From a checkpoint of a small masked image model.
Data: trained on photos of plants and fungi (iNaturalist), 90422 training examples, 8.8 epochs.
Rows from expert 23 of block 3 of the encoder, named by matrix and row number. Rows with one number belong to one neuron. Each number is 128 + 24 x the weight over its row's rms, rounded and kept within 0 to 255. All counts start at 0. Numbers have three digits each. After the name is the row's rms in percent of the matrix's.
# up: expert up (encoder.blocks.3.mlp.up, 32x48x192), inputs 96-191
# down: expert down (encoder.blocks.3.mlp.down, 32x192x48, transposed), outputs 96-191
up.0 050:130148142117116101090114138114129143163139113147099162138161112102120142119094099127151110133137132145145127139125123175132160114099155124117141172116155091134150124152124124162113123170115106122122121129097118113115108141118131131103141134144135124125139099142081116170126101154074117111
up.1 056:097142099091137138128101128143159106116087102062109120158140058113150158144134108165151118083097104118139123158112111119134096126111124133115130134140100074114122137094100198126111143168112121123121149132161127136101107109104066124142118148150146117131130144112110139132129081128150122089
up.2 036:171129150109143189088133093112110112119107102109152100105115151064117152129127106194094155118143094165124158180145144140132124171158121126130169126119108111107135098129134143137138128161131140163120110126113143134113142141138137113134119133133145130112138135149115132153107133137088131114
up.3 086:099176145138137110121110111119116176132118080132121138180134087100138129132131144136135158143069121116129113154127161177145145118113108113134102130140071092097106134123145115119123145147144112133106147127131121099107113157131088151146141128150151100137146149147098138143156137122136140140
up.4 116:104105141114147146112122167150121181144146118155167173151163120133143144144128133142087156118112175115178147105094113123118168129157112085135097087149109103141167140109083142105148100148140119134122121140148097145102144148131124128164126122124131100131105124119121128152144138126159151126
up.5 083:114142148131116189106116135155172097161148151166113157152124089153184179132120131120103139136159125124111153083130153104121178120142123128091128086102119094166140139172161132180124138171140094141134126155126145096077125164158142125169142120105142083131160130131094132109149116086144120120
up.6 090:144109167148106166115109128136116113127170113111127137095122087150110159134124126155138155113100114139107108192125153153151165096138142088109125143128107108141142141133085125131087158109146133166145123141159138091139075136116107081138162112064152111097165145161069132163153100136139149124
up.7 105:145128122121144163126081122143141133153126107131196098158139108101129154120136151116115130115087130131144132124121142106163128132096138095095107123118114141135151133191142114136116102134071140129109134136151124086125116156151124083110131128131135120115128134126094110153161153143132115098
up.8 047:118100146114134112116122127111138163116109117177139159136084151121120127105174152134121156097129142137151145106121155119066145145149153102108089122136120135118144153112095127118131128147126148107105136151138147140169146074128109131135158124106127068120126120153148162103162085125145104149
up.9 093:092139150096158122134148139125131126105132088140096149150117101115167170134155151163159164114105100128158136126113129114153171114119103127130081096136096100157146125127124139139116138105143151154118128145136199102124124130128109100153155102161166079114157126138122129120162126136184134120
up.10 117:111133173121110137127161113124151111140150088136142199126117095119168168119141126149125112153092129108120129173121106127111092137126128144094128128118098131100142121099186109101097108170148099154129118135160127131123084135158099102146091143119173111148139149119112116161164096113116119175
up.11 090:154122184124156130131127139147152103120125155137127137138167103126159133179129126148096118132093129155093125168148133144150140119144157161097126136130129107194152171146157157128156108075136139159115047157169140141139148109117144126153111127114085139108156114125104192144171128109127087157
up.12 112:114140140079149130159103147140118143100165091123152113138106121069148133179137143124140126137084119147152161097087164107190121136108108086150139098120127116136111118139151135144138135133144129180151152168128162156105124147146140100143067124133142112081094130130131147155115150164148110123
up.13 124:145102096109089140122121111123142135138157131149145142118122088122153135174129147140174117096126140085130136132109143110162141137131128116118129119100150124165132127169105098124167137184127099200102115120092157129102151132096156145153115109150171094091131129079117170139145118059135115092
up.14 108:099117122157122175122095139125149143123112080148127188109113112114119162152152176158134180114138137136114129167132108107134160126176139113098091118129160163174140123172176130150172106099164120152116110120130161138108145148124144133143132150125122152134147136124129136131150144114122123163
up.15 140:124117124094116133149148163121097125133141099143104158166172116133162201146119154144126137119104119131135159150120156139112139147119114121134157129134141148178125136125127133162125158100117121173125092121169145109092130095130107128133161154145172118130167120153120182141162129138130088157
up.16 121:120180178100169144142132164101153133144162098107134159131109117118134159156143136157115128118105118146137164143100144108130115126143147169116135161111131148147118117118153138123101127133085106141141119104132125106091124102181151131125121072137109137133114126170124105113140166126143110108
up.17 113:123114135162102138079114120111112153154116066148101156157115120101119174150135111121132116105129120129131138121123162145132160161156139133135120190169088097149182112144108123103076128125113131182121126149152126125126124111121142124118140100068123127122138115129074127166152096121109095080
up.18 111:071122125093144123126127125103116131112119106168086166151161131124122132146135131153132142135150108126113135129134133108143142126117132129141130095104090146164142075127090132137138146140141165145151133127116076133104102123162137124141123092095126094124154107119062126132134158122098153123
up.19 090:152133139093106128129139161172129115133151127143111117115126093143133130142136143145156154143103081106132094124122156126147160145154139147142111137117125123136145096170125110127127125140132061159114142100135109140131094167139192094119112132137151096129165081118139151150127093111178149121
up.20 097:161134136162135097139122135128131121135112104129101170143117065086143171139158163153119112110112149132147128105084112142148181150142153136126124104123131094148165088140117157088119150123125149210115139111156117105111113143151118100106142137128162085108110140130117161142163096112135125101
up.21 134:134137139119169133153132118105155135143165141138103161141143125112128132159166186170139146118085111145129172115110145177191150128163114097127121134137090115126110111146192116123098099125127090172105136107119095159095111133153109113123140138126118106130114150092090139138155109149160119114
up.22 085:116154111129120117128123123122126125083130143146104174088152086123120133122128136120158160088107114126158137150139153126120152130107150140093092147135125127139189163114145120127076091097115146112129089142173116119107133130121152122112103148103115104138116105123103131149198110144154119148
up.23 114:119115136133131171151126112123118144131140145153126142168108087145123133175157149166082141137099132107123151179124107124125125128141092101087137104153113099172143143128132152129061114090164095119119124108162117125104185126122115145177155125134107113146149112163119138135155177139142122101
up.24 111:155147113106085131132121125159132129191133131163165090113090103108130145114114152112177136123119122143126135122146131110116142121099140125096123123118107147157092130141177117139174128149139107154140137133150162117136107088158130113110095106158147146090138141173120126128146096121155099121
up.25 079:099144162133159155137088160105117106140149129125118134148129055131147134180138134147128145118149197116143144164170154163143139134141131118114106118102121110167184157171087132120108136121166102134149079140155109149112103116127115142131082109136151132128152100142109133145166079114139134130
up.26 093:109128145116123170119125156125090138141137089144098147098147118092135145130148100147141133114090150149156134091135144122164157148106142132121127113078142113154176105145089106108151138114099093167145108119127117111111086144140123150135107148084148128150136139106171128150149101114120102169
up.27 059:135118140093124122124139126072091136117138069169097131129114091118130171142146131140141100119097122148165138147077115149186175139144099122124133116139101129137173118146124109098148140142120149137100107145145138103108115091098081119145119091117132080130138124120092132106133138137169119142
up.28 055:153166157096132132099142121138158142151152111162139180101120134136192157148141114138130120154110120160135117138121161163130132091144104119137144143125112092104141162130154100108125141135148150152154096171124131117114112134106086126106147089107143123111132106117146123115149110108132106127
up.29 087:126132101089096136122152095122099089084143112140080163124154113089131112126100195150160124127140091145129139146127121117179126099113120144115130102175156133149135131146148145138168142086135128166161158107162136124093080122153135148134134095156120097121137137132101080151172106134156107128
up.30 090:096102124122122137108112142100107130137136113128039155126138113119115147176139149178117142146108102109128095170098103122117150136138076111139162114105108156142125124126128148173137143109134119163093119129124102135092110131089082116137115109124138090136143146120109150181148125162132134156
up.31 050:084105178103124128126128137145158184127117164116157143147115115122122127151147148192190119100138130127121146130126119105159146165103144131117104094149106104128129134135117173114143100120150169106120124076156112145133094087124140118119166142119122095078101164112145121142127149135109140088
up.32 071:131122120141151142112139137131177131123156123107122119140072096093145168139147137153123135145105106129150119145077143083139180101126135129142126116104107103122118139152134167161124126119163144156113090134144159115094128116135150099136131131126118106088148125161122148141166111118096125109
up.33 124:057096166113139180145046071126162141133141108118116145133105118111145121098190127151096126130096130146114145160143150136144124127102160124097111127120136097180124146157120150130114145107155139139109120133156179142120160128108111118128130111120126100138154119146155197115147150112149124132
up.34 114:121107133104141118106128121108126095110140144163101146125118116145125143157140161165123133119124091139093123138129142156161163119127094060073134154125113149166096115101163143153124105132117142178087129140128118116125072151137089119092145131153120170097091189142121153069160162119139105122
up.35 163:107147108126155134148104120135098134147133116111121166140128139118183188141137150132132191109113088134097135153118172132148124151140150150146164146110100118108130152114090165166099149163087156182142114138137117142102114104131116114132110116098125108135127110136088178135145138142146084112
up.36 099:109167139120151132108112132141123084115138102131128134171134115131173188146156157176129136128109095135122135148087161116094140120135120116148106097125156105105154119159129170175141120192140116158130132123126103120113123115147122114142159125090156075107132135150086179144165120104142112086
up.37 095:133165152119114108177140123130125115123125106157103172096160142118172134117095121140169138125115101134117132134117145172164156138133120145129098154088135113172125104139108133104118129121083140122106127131118112165155111079135144098112108125079117093162116135110112236144127107114121098134
up.38 088:102173150079118110162099155129092125117112105142103151190147108159156159145169138120092136116131139152134132137105143185152123122107133158134138120089164121156104124124139125144134153147153108155148125184151141123099136123109086113133116099129139094078149110114103139127151152115108156134
up.39 075:143136119109135142154161127105118109086129144087088113160120117150145115145133153159127135158095104129135124127121102123176145146091161125189173104139093131135132097164125146123123092092148148108162131134131161137127104132145120111159112115115147101097077125105127142113156145148145114150
up.40 095:120100146079090134106135129151146117164143140184129104121127078103145147132154126161120152128101145077136129133127124097175149151147144122134109093147130120136159163119138138143149128134135122133122077113133161111110132167116137121130155157144157085121160150088117166153152098124139127108
up.41 115:138134151124132157100099107131161155163133086136113146113106063117149179147139166144128167145078122102137129125113141096168161108116097157106122124148133115175140115179126125153121114139158106153113141130153181127088124133118118104146133101139155122118161134131104138136156100144173114140
up.42 089:128124150108147110126089158106146153112132106137170169104136118121128159126171162190092164107093136134106119105111131123154166105081124129136111075142144163134140116154153133148153099130091122148110172105134111136114080160122136121090141155124139104148143163105136151087104180140158141078
up.43 120:144155111114110138114106105161115093139158162107100146128120129075159185117093107142113128098143107115141092153112143126106141141141106150119118121139123117082178107140118120130130138155136164174136155133132150114128124125144124114102129068148140115134100152103164164176146145132131069103
up.44 051:097135142160094131158095118111100115137135143135097192112079102109128192106131141183089110117098115085140137115129103134147159153129116146118160098135159112141131134154118104116146114109111120131115137086132121161129134138099109082111140102143130105103118150106104144142147141133143102145
up.45 092:063117110112120153130105138154089144160131074127104121099155079112157121094140142120125177144104128119146110109135113083114181120126143127122106110114106135108139151143082126137132149109090156133136103126158094139087088164172130162133107122093136115119139114121122093134155129126116121083
up.46 117:107099162104126162081161090131105117121135108128114111181114125128136169155104117111146114162109108104168130109136147108117125107136143126138140152145120092124161109155109132119127147111160120170159127119149146068128086103101113110094141134132140132088120125107141131139143111153117153133
up.47 162:118112181109132178135084114113108114119131104116063122167148113112143154147180160136112136129121094125089152152082146125139145141132153078131159114161100082129139116144154137153105079124141123140113136128134146099124102134149092118114106096106098116124130127154138169099141147139134084140
down.0 080:084121141135114152100094137143116134143169122092144163098119078109146114151174103138145103139091112142096145133157146083145189122111145124155096102132136158123135095096133154095118104153099110114171153116128104124105148138170141151075153154129116157131104138107121116099123124120141138126
down.1 082:122119113133117144124106125130153134127146115125133175102122086096101094160182136134114113139080120154110133106158161091148145110107114116144112145090103164165102132159165136099135142142106125081153184113136107103141133130161131162107150147125107175134096117096130122101123130110159113126
down.2 081:098130173130115144135100141155132124158160118132145186095118090106141126161186124139173140129062117152073115085149122095114160104113133132142115131089138148156143055153104145121115105143085127088154155129107114131136135128184167178100140130133102150126110131109091138097130129111146127113
down.3 085:118121166121075101130159123131137149159162116112095135118127088070113101165143106119153106134127120137121149095149161114122142122118154144161126113105120179130153081089119116100133134128078103123159150149152120112124152126150160158140120165102110181123116136076095123107093126140169109122
down.4 119:091093156148136114124081097147106098138114112194110155157142126090158100114173068130104111137101137139103135124135097127121128133109137099184124127121092148150110106129113143109097133114133161107173121159094073107140121128186128163155122091120107142170146115088112116092124104082157139141
down.5 084:114111168115109130092159138134153134143164126110117183100144102110126132121153108149150084123085117118121139084138142078175116146099132105145051099101120146102133085121157142116156120169095107103125163120152096133161168134147143125100152144118106174133109145098075149086103145117164119117
down.6 098:074111140131124117138105119119108110161143121155151171094105110085105129150160120166127108159112147130108100104154128102152119124118147130151117116113115118135134118136141127084135109142094133085152163141118078106125106141159150188094149121128151150131094122133086119073139154138143149102
down.7 113:114122144150095132125130129135100126137115166119173155111095119078110120163135127133113164098097170149100117110173096098107150116123119107120116145090140197147089136124134096135108108143124142122170132114099057140136134147165130176080151133137121164124082123096141113063138127127156088128
down.8 085:108119151142105190123120113134130104142158124121128162083103074096137105157156117142150115141072125151118135096151131079157141091122147110150104104090131127147142094174153140096100123145082141105142139123138087126098131128198164162118140141143113166120084134096093124102115129102121133125
down.9 087:126087155140130140119108103143123128139158120122124191099139091106132108131169123129171113127082142123099117097135153109139151114092132139148108098066155160152129081138155118096128141126090145075153147129122121136140183125140132160109125140100100176125116151110075126116102131131131086134
down.10 126:112131084162112134136116119158094155158113106112107148111115137091113121157153127140109123121111128104146089115117137117107135130082127116157111146143140145132122130115094139142100122064075103106164117143087107123152107128143123157116154160158083142135125138147081122109136112110140080085
down.11 107:130104143123110146143081144127125147148168137139149126127147098117116128163146128130105129080137132145120167104128158124145126110141167123169082174127124153150119120160117138097079114144106112104166168115125120101130144155158138136093179130131129197145091130101117103107129120120160103142
down.12 102:098110127118093141082153104101133123174168173138131136107141124111120131156135108134150081160101139127114167120157141103109112140095158151166156141124154128121150105137134159116115121122098148123186109149142158122098122117152159105126164112150109195137120132107096126138132124109155117090
down.13 110:115099135133097136133149092150109131164148126150133115143120105108107127166135104129150119142131149110088107104134138121123112106104132137150118160124119134147115143149156105138102140108089131086173177139118131127132121086138169124126142123156131195122093114113092153127109156143131113114
down.14 103:118158118156075134107090115148123154125134101160142152137164118083158137094138088104103138095077167157147127132130119110116137148086150117148124131147133143094128115146100166089097105123093155095142134161148118123159116115136138141117188096165135150144099127117092090128111131111171113157
down.15 114:106092119121125120137117118108092120132123078136158178114159099105118134156124138138148095101136168117130145150145131145163136105090147133150122129091136133145146142160122126091130127148103146099172115098121070130146121131137110179121172167112113168114123097085116132094138148166132116124
down.16 118:132134140149089104100120099143135111142152139131152158083158077102158171175156128131192121134146133140094135128132104121131145124109128131153127116112125125131106108130143121137111111166123127094173162108142125132150129127163150156109102122140127176122091132111134131090112137131145109096
down.17 109:114078124128124159112141119143101151145105127157110153142122126065098108136137102125124114140080141126134139086147138101128124156132145104153094135082108175167127150138072131090130099112115132087156146137151066118104159140169161166121116162107144157147088103115112098134152096109137126131
down.18 101:152115139135096138108105118148146139184157127120148118148126100101087101156115108119128123148097142095116144076148130137131108124152170116163113140133131144116144145145142150078120175126122157097166142125125120104099122159097198123114196123158117167114117127059124120132143110096179124113
down.19 099:093111154114131119100110105145135111135122106115135175145140107071105101114158094115148123134109132134134149111130124086124128093132167110161103106108114153131138113118143104099139120125107135100152189116094131136121136103141144138116151162128094152132115119112152098128146100142140132105
down.20 090:121115138125122142088117142125157120133123113129082183097146077077117105124166102132156094133067141134131127100121105117113142108124148104174117160117131180125118117096136151107119097152081150117157152127082126096115120140153154149118131104150098155117103133109145119126142126118146155114
down.21 098:106148136114131136135143127123112136133107127127124179114130112081144072126160154130098111148116110117129113100130114078137098089101101109135129168133129167150096155141144114114109117137104139078190181103133114121135119111176111106148190150153096172155111140185113154095106125105114165136
down.22 092:140144155149135138129140145151126109170137129104186117133126102095099083139101163147145148140128151119107135098135104092154137110137164106123127141108138116164124158123137132084131126161146141102161168111122112121143129124201166150120157139140074148136139134125111087116127127106130122113
down.23 095:138121121137096133131128112166101136142160151160166171118088089100117104161177130125127122086118175172097151109158131131172167101091133093167085126099133124117115130146096149086108119114122136103165172129146118099113118100178144151137155132144118127122110154088134108123134103110136139113
down.24 103:119128123110100096114093132161121117146145144113138182126119063114136138105174108118108120094117169159093165149140156109140135127085136138131092113108085141108139135104113147093099122103107169114142155113128095115108110123172142118110154106129137146180158124112089139090122163154173139127
down.25 088:123132121126084112133081115143112130132162138122140180105120094114115112121155137134110144120076119146120148110104157091154164148123178119148066141115131148119106147169169125089087118130145128075146175095130117126137116133171159129120159136110132175126076166130087112103145138117108109127
down.26 101:147107132101166125117118105153141120143132190111126134099123111124111107128177142101129143120130094122103137104141126100105132099101179108155122138143121178132129129101160105117127098140147117105127174101163113122111099164170152120102147124160106164082109119141098120061120140142147152088
down.27 088:116134143124103136108140119149130130162155108110128163101134079068141095158175147154129110123082115153097129109162142107126173108113132130145105095108133138145152092135132137123142099142126112095149155126122110154154147134164134157123148155131120176140101148115085144093140134106160131124
down.28 086:103140148123098138120112095171099108171138156138131141122109099093105099112164097143136132127093115119099144078115174104135114158139159091168145127072144128127101130141138124112109128146099111066154199132124127121134113174185181161083134123136153169129092152095093123089111130121143135122
down.29 091:087149143149143128125092098129134102154149125120150141130126133063147120103181113115132119134085146162123155113135155078116137127083157148155096160143136131114108114153118163098103161143141113122144187118124130105113119168186126161103159134140162154115107126132136129086124122138151163103
down.30 097:124104129140124083125098115131121123175136121139128185082131086138146119115169121151161125127102140128106113060133116101137154128126130133167081145127132151147137138122144144104111091150096146107151146121139121143145133156178164193082145107143118131143104127094093114095118126103121144076
down.31 082:132156143123112150131113117147170101144163119135145169084139092076125100143149110122151148127081091135075135092144112115119131127116174131134116117077147142150147105153120118118118097128092123117150170135115129117098133135177140176101135145132125181119107127112098115116152166096151132103
down.32 089:110135159151150153139111114132130130154170121114162161109123097082145122157174125134138118114110120131109123109148125082150137121134151128121085128088119138131152102135156113114104117165114117075152161118113118121134126151147156177118140125152095183139116118125060153102111160117151134114
down.33 115:097122145124118110108120119121122147139166136134128145119139084143166103132140100113113123102093171172112118080171138151145129163089113102134108113099142170109114109142138115098120098143096127121146152131067111138150136134173140167132095122146128141129071121094122081097120120108139097108
down.34 107:158158122121120152134132111156139127115145132108164144133167108103119089110100101165152128122090150117140154117148142122081114106083164193150146143095152159173143143146102122116087135122113082121133136151166126131093188109151134104130150110115152144115125090119131133104143107135167113085
down.35 135:095111123083136139101131123138127167150137113117126159106105096110086075140152126146128129149075155111141139061152121147126137140109130144128092172140122188148116121162139123130121139138105128119162129146126106109125108119137136135099151133145136149115091148100089092091144118116153107142
down.36 096:131106119153111121126116112127142138166167119093124157104109072102123098165152106163126117151101136124123144070146134114149138164137121097164113167134114167142161145125109129101122115148084133091146130128114096132142143117185152164107121112144098136137118124096115110121115122142150150110
down.37 085:117111136167127141100131137172112119125146126119115121119107101107100105191175143137147119146085137167066159101103128126166155128115119124139144114127108158144110136110125146103110144131126132119158142129112098107134141165164109163144149135136137153144147097115111069076102112117196145131
down.38 106:129129150149142118116090119141134139139144124112144165133109094107126106148180094170109098132103151146117130111153131045119130122089129096156106108111122174122133102146106142084123111115115134106160168123118102120119149139179152188141120122155098159130110104101131101102123122131117129160
down.39 089:130130127123103144117126126137114108123161108113151173108130079095096104134143117154171128157095134146087150085138132083142148122107128133135127140096114139159127090146137115104124095148111128126123153092103097127140112117172154157107141130145118192138076140125103147077135122117149133108
down.40 095:124092165157115173090089119184159132153121087121134148103134093089129115142124087120146143101138160159078139133130150094106124136126163115100120125100118117193113139131123142145098125114101094087149126125142140152084130126166164166126127122108116171134162109107145130117142154112148099079
down.41 087:163107145158127149100134099112112116113153162087136116098122124106113134158163106117123109121107152169144135110148174160119152101070160173136121128092136137132117103143126175086129106125101102108155098132189143116104119156151119144126106150141115203130129074117100109142147157121137118121
down.42 098:104137144141096091152115131143135108070150094122149150095113076089139086133142126130162101122074128141127126115153124121123143118134149140152076175111089149132150119119130118085112108119118124075160152117088102118158109122175141155150151100156134181132085156128133132118114148127123163122
down.43 111:127109143125080103110109109130136135139156165135135157114133114104136102134149123144124112101079165152126166136140133102124126099081132124151130141118124149148120096170171118133126081077106120117127159096133124122109093125183151136115138129115096136134083169082114125069122147097152128126
down.44 084:113119173113127124115115138127108120160172149131141182106118075100134111157164132162163113177083096138101143090146157099132159146119154121139111118092111144151133122132135145105127129136105115102153158148126104085110166175177138176123140111151127173124102119118099133106109137122148141114
down.45 103:156139140171132153127109098131147125189149121105158116089142092077108102156160093094132079083120154144107139107143133118095155103119173088155121172084134147131144128149119152105129114121090128115151153104106141112130141132135172144109178143137108175116092126107119130112097147137130111095
down.46 117:101092145139116127126123129115132097142175097133106117142139109110119108155191044152156136109089132153131123098134139100141122117143146101164096151082088143135110118155110119094103106109144102064157184124134132137136132120173150125111161111152163174118131151133136114128156111152160140108
down.47 126:126095132098099104092121112153116111130136142106103183115121144108088095166127108124157134117111146131107129094123135144118114116135156170161141163132125150116166098093200124115131135131149133122158133158135130164087098158144162154134115121110141144121104113086136123121126126107147138105